Weights of a small image captioner: encoder norm layernorm.
Rows from block 4 of the text decoder, named by matrix and row number. Each number is 500 + 25 x the weight over its row's rms, rounded and kept within 0 to 999. All counts start at 0. Numbers have three digits each. After the name is the row's rms in percent of the matrix's.
# k: attention key (decoder.blocks.4.attn.k.weight, 96x192), inputs 48-95
k.0 096:486524515466487456463462453509506521522486489498507519479510487477490513513518512508523512486526484519513555464520522485516449477520523495443459
k.1 100:501490479476464471525538500509486491534513480537512536504492505524476553523471519522503523553515480501470478472510507505498498494504479442526508
k.2 095:548498545480533469507540503467483506463556493514468546499505503483520485492556506474502502499537510484456510467502468495505497549496514542513475
k.3 106:518486469520474496510482509484485489519457488480487498502502490509460516554526490520517532504484515498534516535550476501484476493533466520487489
k.4 095:471517473419495519527522491465493468525453511508517498516533493528476499479515509519540480514489499507475492509483545485492458486547524464485464
k.5 095:495521491494520497492449482490498510541469483533500503471523515494505528521569477460523479504449495510527510499466527449527565514471515490486489
k.6 100:538479504492484492520474536469523502524498501517531441504542521481492487506491484515515448499520510505525512501507524488513466489453503547528505
k.7 099:503499496548470504502464487490538514468499453571481522504498498453543564548471485543538480525488468458484427486503495485515513518489513511507452
k.8 101:496507528496547520490439470522452532532527493518498560522513557515485499516526530467557466450495520456472534494518516502500507512471493468460461
k.9 106:446549519540495515541502498512467489509500512499503456537517519515518530501512528459502549497523517480501460494509495454441532539496492518485491
k.10 109:503523469512473456528507515450526519500524483553476531459493507491458499565537478467500482510494502486512557503493479491512500482496480481493462
k.11 110:521506504501542510509492503533485521472527493482479502531521497529508470535479494515487534473471524510487515534520539496535494490458493521479488
k.12 099:499480469482507470494486488514511495495516462482521499486497484531514498513500506466464481482473492571457508478510522515477565492498469463493475
k.13 097:525499511461493453484524537485510503468524469488548500501510509526468506522513503518547541579483499520560511505482500518476496488481510566487484
k.14 097:530528481476470482484493519487519507502513519508551521497529511534507530493471456505483521513485477488533486538520504542461452435516492451491511
k.15 096:501483462490508548526500498502536527466526508538494512465531484479496494540477476524504453513494520495512508524510496477483501492551464469529513
k.16 100:512503471498513467492496523476489529528455482506511530498452512514480502517551484533490478507516538511509478510522511522496449536466529520523476
k.17 099:457500513520539497442486495510464490421494478522552479504478509493494501497541487509523509536474510516512553484502499474492530448444498461508518
k.18 093:513511511541480481450475495466487440489522493515529487476508538564515501489494493482488496492545530480507476500515547470512501496556499484515538
k.19 102:483495518497517553512495509472498531489555484513556516521462524469522497498474510505501477502524517497542555474458530456473477530548481453475513
k.20 099:538481522470485486517530469476501482487504510516490431514490462475469497469509506482522514503503493530466465502538517539533475512475480538443521
k.21 101:475476479462507525455480478477508489547503521513472476510538491492495544521493485498486513533497539463454480506492490507549494502530509510492502
k.22 113:461456547521527545483505496472496457485531491508515500520496521520506500530529443505500487550500469474468470527511455494543483467485478488491518
k.23 097:540530481518532481513517490504526506529499474523560496509452435497464470505437502483472517485455503462521479527502494485485496432520485467466534
k.24 097:498432497542451476528455502478484517508516486521503499516447545512512490500514529498531460493512517487563459486540477496495501492498492473504482
k.25 094:545527534505480488502501527500504504495491517479558497479442535498517493486473496454539498486507547551506551499506518489510484468476517473544493
k.26 097:510496519506527502493492488522514492539491463458507492476467512473549496531493491458460477479509498500483533494512482515525467501481510548518500
k.27 104:473490509486533548511491519521494538534462508510526485520517475484528534492521511517521471487470509503521492514528502549483502472511530534486465
k.28 100:504503520512494496505513541514504449484481534500502482489505494532534531477465536501479497500466500490492566506455528461526480495464473469522533
k.29 099:510529529470478448489472514477529522482461507511495496462489474504480522509522467489483538479486540489489480464481537488563454512485512503496474
k.30 103:507490561523495502545538537518500510483472479529507510532493473456506478512482482495482492490560510492509476533532550488432458474504472465516481
k.31 102:523483503521505474523470459500505529529434465511520563518539544490497484541488474520500506513434501511494472488473493488517499491505512462516517
k.32 102:492511495520491534486477478451476544529487505500518529488488513512486461491542518544483440496488480479460570530515498550508507493464474519470509
k.33 097:496491491512475442508502483489509523478489494550499501494545528489525460520508496455452517487439479559484517477502512513481494483530465522515514
k.34 106:519484503489499494506496505478503507498523492507449453482538497522532489501516479438530507504542487508486493497506523518499493535532506483489509
k.35 101:538474526475495493515501483492498496480540518513468489506505485505463518531494509497489499502505488510540528517501536488496510496527486506523500
k.36 103:443496526483458524504485496513489467519476467515503489576497490491521494542467490477528519529506550543518479490526459523480470494515518503511501
k.37 101:496517485485508530507486489499476473515525497487500518510489492476469502503472517525477583520502490477505509533499489560484468515530513459507505
k.38 092:492529565466475509533527513492471512475492539548510487521522448512530503464469488531486487478496473462515507499469495462492517502473491445520480
k.39 098:496544481491536522528505506527510517510488482469476496543498477520461487475466523521496530489536497442475476542537495503527532515496468495474516
k.40 105:505459517464492511485470452521487473478500454524519547490466525508499540496483497525508469529478491433567503510470509488499479521480456491548488
k.41 105:512514494507527509461499502553492493497494496461525497495537479527477486467543501480474466485515486509569458494525518478490450465493466492453507
k.42 106:480502480458469480492430505553488489519480461513510506506488515491524485528517507477517503542520481513505488512493500535516542528501545441495533
k.43 092:472510481483513498518503471485514474489498548471523511471488506530501470465446531495462494496462471475552462519491500519509497464522513503471481
k.44 104:501470521524519477519520536509509467464508526470481479517517518515544503517464536516501532495425510483493496483479491513475470496523463524461503
k.45 094:479479471495474471498506518511526503515517465470520494526510497539507522537452484514452453485475531495475463476502459487528464513551491497542502
k.46 102:430539543489494456497497510452527510506505453494500469510518537509511512582481513497488503506503505494496531508485488522487494520504489473477503
k.47 096:541468520505476517492457502495494506476477491547472510499526516487525482504501471506517424505512520496510444495498541472546492445508507516512516
k.48 098:482519490512491518512495508518532533507501555482524467487512499520468517491488515469469519472492553514524509445487453507455470506503533507524473
k.49 101:492483539478507505520534482524540533486464461494410486464502531521533479530488497507508532498490514463470475509506491512514492490468517476486508
k.50 101:533478501516537486504519525495512486508483535453505492491491457460509435506531485502537454493482507557501476417510469480498468484485497504492493
k.51 104:528480492528530514513510480491500525516479493502487512502522517491492474502493510468526482468464505506490540541516431505490456488506518535500516
k.52 100:502488528488505508467508499510496447477527492547502530561483467539519494484467504467516503507479505481464499500509512533489502505515547450470459
k.53 101:513512486532490518492510504484515500519565466527473512462482558510507549503501504471489466495488485473504537547518476502504502511535537464502481
k.54 108:505535483489517470502497499497494509451513546522475565476514476505454518503513503528505492511515528526488475502485475490528515514553528500495512
k.55 096:514497501529529509506508496493516511534461508509500535464500496516478537483479487483491510511548518509480505496480554491483480493475503490483496
k.56 096:513532533515511487520484508523561525489522445496526536478436510468515539462501484457514491506502535495471542485516499447511488515474471476477471
k.57 098:495481487547543533450512558475518555465501507484498519498568474510498482495525502475489501464537542497495530521551474508505502498518475488499498
k.58 112:508510484516491499523518545524505515535460492488507494470529503508488514562478499474507526503530489527483517542545449542527476491527487483511479
k.59 098:491472510517511529460514501497500517494500508462510500545510501523505501514511511471482464486524523530452479495475518550528534497513534561505504
k.60 108:540498501540502491481498520480504526506522505471503471472486516509532487480566532492498515484499495516521527520536483452457493516531510509532474
k.61 101:450528427486514509463477516515498491528480521520533429468469490492491456513496491513480451508518508480472507512513499494551505458508501507488510
k.62 096:462486539512526478495477442514492491508477498453496500479460459532473485485483497472486499475576503499515525534504490463519478523469492508561480
k.63 096:516524521524505520555516497493532537481505464434529500488532485502510523493516489518491538483499492510526487500486490491494478483484473474517479
k.64 104:532502504521548474483523520491491532565509498496471501514481543535525454504479510489468511540499512484501524501493481515517482486515456530489499
k.65 102:526528490534506494480509478484493532529513485490464482452538487450492472551527487501472502444484480540489531528483500455477439525497483468514541
k.66 101:516541476448493508451463490490481492558511512519523483535536543542513526512505488486537489488489506458481476439456470500508470531516518532520529
k.67 099:499466502497495528505534507483472533489510476534458521501511476509478443585491498521468499507521483477506512514499536482491527509458499480487468
k.68 103:490511501494478496481527511458524500477501491451541481480472501508512447510480504486532463487507467571467479482485407509484523485499511541497495
k.69 103:477492515513529491497487535496512483522517483527500503560484455503500488500522525572491541511524495442443493543525496537489468506521464526516569
k.70 098:469492544497472461510486484500487510506547514472473488503491468487494510469515487489505519508500502540520475496469523564507503495503501517530473
k.71 098:484533509497501558469513429502474500501523529499496480482451507496509506484483506543533510494483472531501491466507525488517486501494539523492491
k.72 088:468475507498521525473498476468495525479488497479457473503493472485515491474489463531499490511465515499517482534529483471511521520533533474541465
k.73 106:526459520513516489506460488519453504478491518490515482484467529547498513482531524467464525504485493499471485509546504540504492465441500473479492
k.74 109:543502495466468441502481523489466491516485495505501495489504519537493508512469553545503463559484485578525524462460517566541464483515528501517493
k.75 092:468563552483509456525503543477465506528515522461441509469508469530473552534466487496500469516480457487507515528477480536508465470521483535508536
k.76 098:524510505511491463540474486485503534498566474464534502515490512503487478527478478519498479507521514526537534504466484491470446486461500539512488
k.77 095:460512525528513487523511504491476491451546469499485510518482502612519519532496505514483476507530475513519489496532527479491516503522510530520468
k.78 094:518500505515510504519493500478519517504517536536463497548505500559492490483500477511472516466544521507469516473509473503473469490506534487473473
k.79 105:487529489454539550519490501524476514519526505556489524540490461505474499539499505484483522508524504510525466503478474504518449502504471565470492
k.80 095:483451506527504486506529504489474499499480474485492539515461524520513489526550509512489502503503509490538464491517506456515511475505468464477508
k.81 103:490482489475472533515498526483473485491532510449508480501475461441508491450524531492484493509541499465484512492502499515504523480490491503445526
k.82 091:497506506488497509475470504523503523522493497498538472520482511511534505534487507519469477506439541491502483464500512506492528522539465530486499
k.83 100:465464524507459553491496465524509516502454455469531531475500528519503487447525462506541479500485508505508514506495486544529516471482500528532494
k.84 104:496490523459522527498521486497476483478494506487484458516518474512491465496482505551470491487496497495498470544508538507452500488522476473491511
k.85 094:501511512493530505513509511478514536486505518537520535483483504478526487456505524524506524521508513505545534446501579508522511501456500532445492
k.86 103:485511550500504484559498476506519501483489494438523493490537518548498507490451483459519513520544506466551492514530527493464501522509480494509519
k.87 092:537527544530487516508488492514535502507544535486495526490528490503497470489497493504551525501506486498520509526486486553499481520465489480490502
k.88 097:501472543505504497487487510555509457513488468504487530514550502534492489498533470500506462553481521487553482491505484490553553476492481505491515
k.89 100:476520497526484474492423503523460482472524500513451510487434475483495503507550518469498484501475468527485510507535498516503486472532538518483532
k.90 096:497513576472472506473483478492520488471468491500487506508526489436513483517486464525467498498506518480498538527525524548497444492488507446501484
k.91 107:506525477455464498507546476495583494491492479545467463514503477513501509438469499480509512530480521464464453517476498526519467517480499489509530
k.92 094:465498471499513500496497527552541469522511480499520449463510454473505474485534497526499489521540509512519469489479495558505489537455507438496482
k.93 092:527512499494451446493531520519517514470552496523475499422530520501499480495493479497482536523504504530512507491539474454505498485470503495551539
k.94 104:495483511508492480502505489475574484482518449546454501523533512527486492476463517486480472498473503548492475476486490531486495494503532464541523
k.95 103:510485464519484499552489511541507496493474513510517433504495529449511513515500527452519517498470477474479528468486498522502527466497504514515453