{"model": "image captioner", "dataset": "photos of plants and fungi (iNaturalist)", "train_examples": 45211, "image_size": 32, "crop_scale_min": 0.5, "horizontal_flip": true, "tokenizer": "word", "vocab_size": 1482, "encoder_arch": "mlp_mixer", "encoder_norm": "layernorm", "encoder_norm_position": "pre", "encoder_activation": "gelu", "encoder_mlp_ratio": 6, "encoder_parallel_block": false, "encoder_inner_norm": false, "encoder_drop_path": 0.1, "encoder_patch_size": [4, 4], "encoder_conv_stem": false, "encoder_layers": 16, "encoder_width": 128, "fusion": "cross_attention", "label_smoothing": 0.1, "decoder_width": 192, "decoder_layers": 7, "decoder_norm": "rmsnorm", "decoder_norm_position": "pre", "decoder_activation": "swiglu", "decoder_mlp_ratio": 2.67, "decoder_head_dim": 48, "decoder_fused_qkv": false, "decoder_bias": "all", "decoder_qk_norm": true, "decoder_layer_scale_init": 0.1, "decoder_parallel_block": false, "decoder_inner_norm": false, "decoder_drop_path": 0.05, "decoder_kv_group_size": 2, "decoder_positions": "rope", "decoder_cross_attention_every": 2, "decoder_tie_embeddings": true, "init": "kaiming_normal", "residual_init": "none", "optimizer": "normuon", "muon_scale": "match_rms_adamw", "learning_rate": 0.0023, "momentum": 0.95, "nesterov": true, "orthogonalizer": "newton_schulz_5", "adamw_lr_other_params": 0.0023, "max_grad_norm": 5.0, "gradient_centralization": true, "max_steps": 23200, "batch_size": 64, "epochs": 32.8, "lr_schedule": "wsd_sqrt", "decay_fraction": 0.2, "final_lr_fraction": 0.1, "warmup_steps": 1160, "weight_decay": 0.02, "adamw_weight_decay_other_params": 0}
Rows from block 10 of the image encoder of a small image captioner, named by matrix and row number. Rows with one number belong to one neuron. Each number is 128 + 32 x the weight over its row's rms, rounded and kept within 0 to 255. All counts start at 0. Numbers have three digits each.
Before each neuron's rows are labels from the 100 images, of 14976, where the neuron reaches its highest value: "patch colour" is the nearest of a few named colours to the mean colour under the peak. Only what is clearly more common there than usual is listed. The data: photos of plants and fungi (iNaturalist). In brackets: how many of the 100.
# fc1: MLP up (encoder.blocks.10.mlp.fc1.weight, 768x128), inputs 0-127
# fc2: MLP down (encoder.blocks.10.mlp.fc2.weight, 128x768, transposed), outputs 0-127

patch colour: grey (83)
fc1.735:160157101126166133086155151130147139150107104119186202108155117146109122142144103130122160160122106122123133113106144155171105147163111138156164113037108117125115129161114175085164074115131155139051056113174048125093050112121123181117076158117090169118134097048089147106124163109166151083133146151133131089143141115118144134144131144138194138107176125161130140045081172155114138172105
fc2.735:161077174112110115137102173084113171072183152104097082140134143100071135152145114161154137106135160110100140152136141158138180121090153156129131149176138147129184115109196075086065131082127142097139119059156180168166153086147092123140120147144063143134149168132155088125095170146190118084168168131151126108126157115152096078107090122085183073146113122107122088149114076191167105118097

patch colour: grey (82)
fc1.197:141094213149108117143158130145125121145151099145151096115138166114016113112102154101141149128107146154167141062125107147169092138080136130119182142101113132150148199073144184124134132105050137147175169145071147119147113139130128138099137050127051098071148115168167103119127137117122120148118141099132150194136064084173115156158095061138114129163145079134119137141119188146128139130157
fc2.197:125181104173174098117123181143093157099164152073169145101202148112145117124186115128125198122108152132057131138082110119067118172090082156138088109131119096095106103173134176107133139105168144141069134171153104102175145127074200114105154133125117175122097164155114073119176121122113160128091152133090099067143103165114092097192119168175097137127107088172123145116114097082150156139127

patch colour: green (28)
fc1.412:130113151155162090137180095135123195149140127102052149088119066148178107103110177118176114152110174074107177157126111077083086143099135138084081107124079195135127131151152147086115160100150135108162121152110088173203139112076138212133062161115104148083103102101107115151127129135159120097198153168177127121119117122143140149105083100131172123098139168120088115103150121145108159159166
fc2.412:102077185108122106120117130130200085119121114145126106036042119142148133162152164164120127115087127130160163130128129135085128110150125081110139056173144127200146166125092083123142144149114118102165104119108136170120107103124157109099135171157154153165162154103150151156124158089119165190124092092213154070090146145113146099100089067105174143093123137137122201104112189157091143140148

patch colour: yellow (30)
fc1.471:085163138090116110152147137137167185156158135173098161135092114152086096089168141110193111149115163161098132090172123148169107141072057099145114158130132101160136143145148113151156069115076138034086154109107135179145089077164100148154116074127137167148174111134121157172163090137095092131121067126118154141129120191161133092114129180138150042156141096105116115105168076174124105113122
fc2.471:129036109139131134103161120136116193153078176096139134141153142148105119105094135173127095106112113115106136170120161103112114072153143098102120119151147127088160149183103193132125141149130143161063161122127108115126125142081112098152102131166099053154117092116123072070106112062153147134083193113099171196127102094190108105159112159131135141209167149120163170151169160156082139121184

patch colour: orange (36); yellow (27)
fc1.489:163081115098070136126113151115131152064133120115135148126113138149111133101151104096102098114107096161193099186165104176184093118158092123096063183123172134091153109160110106145067191134147107095107067049120083190111198133145086178146168117090112126117176137150117151157102134118127145110176097059167122120148155117139103122110138146164096092143183141151130155147131157134115054122158
fc2.489:125106145119108138127136103094188094130103092192154179172123101083137126124151126102121148056192128122102101081114134147134113128158136136135198141080086130127191140115119141157121081076168145164077087130093110107101110121096113090174137156172061130069132152159111171141089109108135113100153139179155149106124129087191179100189138139079153199122074140105166101157147131080151163084109

patch colour: white (36); pink (29)
fc1.457:130176117179148142134147141127131072114183034119130134108129117116155180132099169098159143147082137120109104116130109173130085110162126137162135141093151147172136126065137155137062122116099132165140139135085072090103118096110131167133109158111099186111095065122065140128108107088148119104121075101167197140150141096144101139117158201185143076128130158178147083130154111120082227094131
fc2.457:145086095101082127121102174116121167114127140143095071167118217115100089154140125145161168123144175193116138133096080104140116090157139114125144174168109066159154198084131143093157140148091148086143139108191163089092173072156123078095074134092063119194113189104129128181090122136176120132119136138136144142144144147130144155137052128112089150124157060133108121135149119123153126144179

patch colour: brown (75)
fc1.49:058118160120175072148110144165152160125098150116085139135141146151097170112136151116161109085109111103112084145098076179165125184097163186131077094197123160160117105188094150124089156105063137170101122111097145165149157137140117130107056144139155048128180102125090086081155122148161120164106093144132162175168137100195163129137118159102135095099073146091127110146142123149190114118132
fc2.49:135075158186113152144136144117154102120132139152156069090122111055147142138092068178135138116151137141240086142157109108077139118152062083149136197117132112100134111104143064071110152075144084190138137182128106096146181139153121095123126093153150185134167104134166121112178093141152112143118156107067139145152136115084083134132098201093116133108092139113127142154109154138153173150132

patch colour: green (28)
fc1.271:183101162140127128105149118178130112144136130085134161086160113131116048136165154144180110128095060152179168101095145163152135172124106125111137143114163071073094097129126071081171111157150153092126103104103124181074154107138128138129183125068098102146114177118127111073185082085072160091108102126139140145124149111137100141119196147185167118121131174089145120116104123201197122116158
fc2.271:154166108176146105175109088135197144191157138092101143159087113211107133155141109141093152107099147158127130102142107110050103148117100119136123113112121125144187101099098094121111126136141124144219159125146072120115087133103140153160114120173134096095149096141115132098162109198126133119152124140135101169218104090083143126108087150052072111140074114089167129114173118169146187102165

patch colour: pink (36)
fc1.645:103184103193077106104055103123103138124171125176084140086185127151150098067153112124131143156156121103105138113138090093130133114168140193119131131146119108108125076101088144170100119119091164099133137152176160111111103148102106121213147146161116050149132095113132130120115165162154139162171139104120150165109117159115168116133205168035167166056151148105124147155168064118126117128127
fc2.645:139099118114149112087053120174152178070144164087114162131126163145105105124092103091145113142169090075125103117063143067096104193161173134128143166098166152138100154142206097108152194119147092152118165132087135144142207068100169139096143091144177121125161144105097176138123154125085103164125110165158084144115117108132066145108167126134159142153148087128116064161085092101104141130142

patch colour: brown (61); green (29)
fc1.393:144138164120118105049093137113169185194155080129106129122119168124157129129118144115124108140130137131084057174110078173137152120166126139126113109096169146180142142193101142100152113123078122085162147165186129121092145146112117149089086143135118096116094144084092105125164108074124133096099101169142199176087180167133142220059076122112130132091155107140120156117071140094180134164137
fc2.393:127108201149126087071152109151093137180145056096087129113177100112163125058176108117147121065149152143163103097109134110175190201152149157188129172144101129107132122180117103191131177131071105139148121127116108073131139139150146126133098149078112117121100094167181180121154124129118152135161138115141063086160178126141167134087172132129065107126111128116107130121139121090167120055106

patch colour: brown (70)
fc1.267:159117102085116107125156129123128121129145166072167124138090176094106113147123135121129095104098210149139191152180117122095139167160105115126120143114091174141094078149063090094127111106173138115167154107135152109198092074127159177132032110076111082114118129103152124151160109137114162126112125122170171156136180136185075154109133127149159093112107179146079140112223079163138125122090
fc2.267:155111089112106173128136103120094078103109085125174143101116096124086134149107136174163111137150097103115072131091140081131093134121082119178173090163147181108181142210095153127155136154184161061093066184197065154113147117155141152134124113124134145077155171106098189076143133136155140122150115159133094142108141079132140134129161118115115191172171091123109153029136133111133106121136

patch colour: white (31)
fc1.11:100110175164112115097108110154083109144157103161154169122158107155155122143097112107084147111122126136137100068119144113137151142123126084159147149109161112137208108112068152154116116105128094115190100119152171161107157183175082179129119127099090152161087175110116210134116103142064130190070136088134151082154149107123150074181154196136170054117124130122108143104128099109171133068188
fc2.11:131086134090070189101177108125098127141184103139140113099130120072116145077150150128154153088114142100140149131142166133157110165162078186149138150156074189112122116111106120112140162095103158138163098125121104073089112146075157070180171112146124095083138126178123118081173035125162074140136127133073117175112069129127123159198117125174150167063100125175126125141144151111155158093143

patch colour: green (72)
fc1.7:136105145104126147076136086126173125092179102102097109133141131061095095141177085128142116127145093146139108127152123134158101143169107148158076152184166170115094153194091110152114126197086111148084124169100238142143114149086083156096127102118123117067138158104166150099160065123088122115115144107138121088112198129124150213088121091100149117118150165136114101142153159125129208108143
fc2.7:099080149147109028139116134088128123152134095152107121125141124104093137111149180155159153113111154107118113129129115154079150125118158180123089177131082127141201122139160160136162167162069084071212141113129158162163202135111123088141112079142140141185087150128059207144124126143078100079106124094121124121124130116150136115067149179169052128126102121106136112124112170122166079132144

patch colour: cyan (28)
fc1.302:120127115097171145126148098169146154159092160131134090107117101163121147094092134166146117066064136130111106149158131129086066160120123182095080177184189193080102089101079143108071095108135176104180172114138126115165164127134153143110090176151127132181098111122154168104178162154114092096130142054165160081091173084091125099119093127134126121180112165188108135090097132144120158153113
fc2.302:172139083116092135104102132105140074170116108142134132105145155118166103097162135107149141164124151086142170175135120084153153149120103105194132182125137176148084144143093148095110111060171129102106108112120162131120104157068120148111058149129130099151141165125180158084165186069094166110109160049157066147134107130096051121155127140142123170110143106108132139054091221109138150154111

patch colour: purple (33)
fc1.97:116112148079077216124095110120177214141133081146141142166171113128092123134117095126097081093070128137109149136172146086116194083109138142105099122164166117095137150147153100118090075135156136106161105152146110162137128160129148155160113107102129096096063171144137175123117163123151097120152102164113171130135049155105201101144116138126202151117137098138148099178128125142176100050076
fc2.97:120115158128127142079175109123137128075070180084128153151113179150108114080153143134107115113174122078155155148103136112114090099121085161171113190133105158113169151132206127097066116130116107158128159144112113110174164135109156109134164104156165145134067107085076172166154141135090132110112081168103121221119137157110083145151149162043119138142127148123127119085064053083143170150128

patch colour: pink (47)
fc1.130:113079088116160188139127139122150088170110092130134049142162113145101170154145119090120161156131106180124122141121118142119170098091170119192075185129124093128091103115111111139102087122091157158142078162147086228089099117153138108184126072121123112135119149170139152179177141162108161189110147027153110154133131101114116138181129134079161163179149115087102093129157129146106129093117
fc2.130:136091106185134073145097130144133079095138139110156168077149121072132198028103107172133085162104125138185145165148132115078143142141110183149109135145117157137149139094158089097117133095111119090141114109139173127065152104181100127135066134149101146093074139133111099105154095127112098076138123107164162152152088145130112131153171132197172167130072141195142080143093138113144189181118

patch colour: purple (33)
fc1.621:103092103087128164145177111088098143149145119116145094161081126179127084153151099094104151118123130118127111081156144103147127053109189121142111131196119164161133172147138151167111123192128119153149193166105097048059108100146130093114135154153115097114141156145097091172122182122117128112119089043096167187172104128095123142173160167141129134076159112175122079132133079054130117102120
fc2.621:110126171189151123125075128085149128145167085125065104107145155115080102130093077098107117184107097146086132053100163117140122200124171165067098148046098113134099159186152130124178108088120096163140182127150128107173112119059168155144150142150143151128162108113189114150062165099166128144097167107096101109100129157102129149140103134104104109186143148129199166135127155134112138120162

patch colour: black (38)
fc1.734:116153087112079141132096115137155089187119114159138123082140139110120159125116144158135101118157111103093116117149160164096136128218088135080080093091161111132135120130131126134122088159101155158114145139141170114126157151125142119067178066106114152111126083091123142131164139161146138218115095118081211114115096164167201077134156177125128075116143153050221119138159121101124128191115
fc2.734:129150064139113130093121115084146131051121075108159121167177151136113079150116180173135132085163160125162132164092119127174132164137106123122104053137186132131082101132141155163054133188099108162155118156067141217069091140146102093141088122149105093147080128137117123131211163152116143112157083107144098136120144159146137117139091100170149173097099176087121160084102107141128151138096

patch colour: green (35)
fc1.638:091127143152135108141137070192138122150126141104176152147049091144139114136151193113119088071132133143098127140121135107122200094130138171089130151163138133086111176148119155162132122120096081061136147161175112109151170203148030142143145123178133156149104099061126167144101147135176108158131103114110185163080143087111146144107080126108125136113132106181101106045140168126142072123128
fc2.638:094082150142100158167145183158139108107116115152146137129081164101153147114177139166136128082137155176160142130094134195073123148134075129141134187098163115157169105134080143132193096116140151185146076096106146140113144070070092112151069113149025122103143148086092127090167144127135157137130123154162070105120074156172098156134169108119087133120075140155137134086111190143171102161134

patch colour: green (26)
fc1.158:173184100078151147146120120120104131162079130091074132069163126124117129079120131123149044110153070138135128115101083148141138165122144115157105121114115101152058132106095142123153183164136119203158121103167091160153131138091117110136128175118192154099131130124225134154049139118143087123089132093122171179143069139139159156154087139103144131083174071118133099120077128138156177142174
fc2.158:131098085178196156128132158118120193076144146140155092142114096195150125119102128127139126132125151091103130116192100139129110144137118143122140142128114157070156160148150142122144167099104093104154124090160176100115143126093119104142115069192132198100128079157092069133111187182091147110129122122143131083157165110163141144098188102142153101159118135136107143045063086098145137106017

patch colour: grey (74)
fc1.160:118138061071131132102124130100166138150080055103092125083142146098117189134081127150150094097160144165141125109163098151191124104108136130173131184121158101140134075093118157114148123101132121129162132173157159132116154092096150132150079087093146103085119113122136092187126169103142157135118163113131176098172116158118184110124137163135203183045167145128071123172066133133173056107104
fc2.160:083139122115103127101091157147171107051123118146146092158113139115142133142132125053105063127136087131112165110159158155099125122127170181099160119093106151092100149164162068152173109096176089126138162154100132111095135102166134181165145103185130147168168094130100092110119146049079106169143153150154133196106117175099148116110138126065066174083151203098137157166153101087129122114097

patch colour: cyan (44); blue (25)
fc1.744:098063098143098140129151127073079127174114192057124120116138139120121165095173089137202081156109145137138135129118118104132142084169186094091102155107209133194144156162079091093136093128161127186123152133114086128116192101138122155140153131072083106133132150132171091121111118139133179142108069127124161174113105087111121188170144133185090142140115158145138081167155149084099134170096
fc2.744:161084145089148116181163142120089146118130158094124133152116105100183087164099087125132074078097134120135130116177135093128119086121154091129148140112147140073061116116128144168134100139115108099118154121117178156119152131166126156181080191085100156161145187168108133109163146044184177134162181177143112114062053167125066097115081118131178101139125169108143178137135137149103164164112

patch colour: white (48)
fc1.245:106076083112097105110085113128112135144195092147149130115072137149162112119117099149086160114116107136130140149127088130138085071118116173145172138138112131211097162083125113164156120045168204194122133139124064125153141117100104199105170140148107149124093111158168122145099162083167120108132170083194136111142090157098142109149184151115096137118205136151100130152081166141065140125135
fc2.245:127085188073089122140163152125099137079130147077094150128129154090136150127101105066141150144163089115076153140178145122056127159130181132130115122126171129196115153183159183149181081095123111140116173095102125116077128087142141129152159086144137177119177167097098083178155111129133111169094113132121182097183119167176131119075139108103036141152115109112139085155163094120091122096148

patch colour: cyan (46)
fc1.687:214159107166076110127112107188052066204138137155153141057131128139180101142116151109131120072088146181149119157138124141135125173111154147074119123129108155156175131166098103160089161125186151113110167081117141191164081115133153123100092135110123138129087135107146131062141136121148121133137048161110141060143082099133127136118127146076157107104144104134124171092141086162133089162169
fc2.687:157148090134092155114147181120172095146125115135152133124099066139100149122114115095120031143101128115144159135118100130099178157158109133081099108088158150144112101179107136176125087104150094078070120075140186154137134159140086176090122178157165165124168126118067154190124134104090139164133130116108134101104105142128106096146107110093070227084176122146110152085131185155112184174126

patch colour: grey (80)
fc1.251:043091124144105133184102104125124207135159131146144145060130166120156171165126086156085162121141139111126126121147087147128165116076185113069157127163089123136162103168094131162138170196087106177131105145159150142102161119137120140118124181142066157100098070090135051178133123120128111176114088140139126117115124116149040115103121137158133120152103087142147198065144129133084121163147
fc2.251:184119191150081090127091135096154137136137153076099089143060155075151153151109097091134172148109150128103125147169154101132166097116142140144164101087173084103198137126099123136125188153145117108070168063115147108193087100155131191079153119103124131109120196170160114132105107127093082119061063084112120142155137102123144158140148138080116163124152117149114198104125126182148146107168

patch colour: pink (34)
fc1.561:141192116175079066150165122130182150175156106149184133128124139160091068137119151139105157061116110095164104103092076140166126175096164109090083115132131081103150105155140137162162106121125099172150071079063126178119121088076111211158090155125119141149113123118163092132127175152126102144107127092107147139119121116154133105089159117081074220123166164123151107128148074105107162122142
fc2.561:145191175102143165142126117113076096110063108176101098143112131211142104162142110188143131132142210115096123097103099110153158210117104118138132172064149165173062087140121150105100072097097090070093107192103101140130161201122091149125112148136160108131097139120147173167145100131106117164144169151135128161106141118090072159081105140170091122110113098170136108119143140140129086128136

patch colour: grey (75)
fc1.512:149140173132120129092160140072093121140078169144117166111153108091107147157145112125081153091104122158110122103061126071115156093177113107105099105172174087137037082098144139122131123158155173089142136129165164099162180097082115127113179160173109179136123168125110114142123140103100099185109072165131147132087066104149138161168137138141138143134104101199043162133097160143123201136154
fc2.512:124159132079133110141096108101179096096133152116142116130138075131150187161142132059105064144151062128168157113130102127120148190109177121174129141104114159139147113110160123075179121138128131116158156116099152172114116211123193151106159088151115099146095160187123133157144177158092090103150160161101124131125092172080143062101025135134095121132145127129106063171131113137112094143064

patch colour: pink (26)
fc1.582:146114069122135142068127113111180108152084113132065065158232129151150125097155121152111137159095123151126103137124114135135150156187090163118166138130149146097150096129140142147104093133112145074148090202130118156073106130166158195133119113172119072103104077117158159140115196083178091085122146118108138128070082149175149173136129108106122097078190096108173128144120084151089112133157
fc2.582:112129122089093115158156159083198098116164097111097174099119167142146160069163070112112144127113152120091166122043158139137120151154154190157080154115126120115175079171177128117104158077115094116121150172079168075111144159095083182161133115156152085159184171116110133125090150075122113194128099186148102169169117103140121111075118127088096149110167089155077145115110142111137140147100

patch colour: black (45)
fc1.430:091082098183158144112168122121116098155153153123145152145173147113122172117144082132094144110147101092158114149149079075101164155112120149150130051130133145099226161144113148093126115110105082128093134148196162117132133134119100124075092160141069082133103144186136136162062193139152137188168126106152162113128142110160145104167089153072159135051155094114113151165121073160149075150101
fc2.430:192116120096093130103109116136110121146196188135157165144165203170120062186121119126103103115153154119084104116145109114151145130125130134117141137141106111141128167173138107129098120105134139119086099117152139127095118118105189145044190137103106055106145145190104103035121086117162097078109146118096073130111122200110147198127106116140107116184155166166172080146134115148170094117149

patch colour: red (35)
fc1.447:099072142148109127109109100135102117124152109133160118093147124153116169170167131056111147090102148105125173113173104132139143081157129087105104173109103164139088175178123124116167021134192100100131165170118134068158164144179161163160127098158083137110139106143125080093143097143055124132163115036112177113163132125134111185135154120166146114074166150147098131150097073098095142096129
fc2.447:121107107119094102102127168140130131121123114127102088119155067146123151130122162151121095173126148142107102066102117121175094079121136119092121145106116137130094169146120210159231125127112127140100218106112092047094134120155091136169120167159186212168082117131140082172095177056157147106109191127109130121131083128155101086142174138125120075118165132124152111169122133153120149170124

patch colour: brown (62)
fc1.357:069160097172143163114143110140149118133162133088124111129142063142150079124197128133138097108154145180130120223101070141075149105155084143090125124135139124122161157154102138167121123109121119118185095156138140190154055063147144045145150165097123111109127089129099080166132119127166167145102108118096157173115097160100143105169119087173134109083157138092154113161094197162149119069098
fc2.357:144185135142117170101180047165128121124127080126132098151102135124118099080157096080082136101139182103141151162048151169153120154171140152079157153170135147108108087119176121155084136164076091097108094123145129169114106189109153140109171106110108089182122151134176141153151081165111110080074117134147193091179128078141113085120123133151154126143102188112189116157110154130134082074118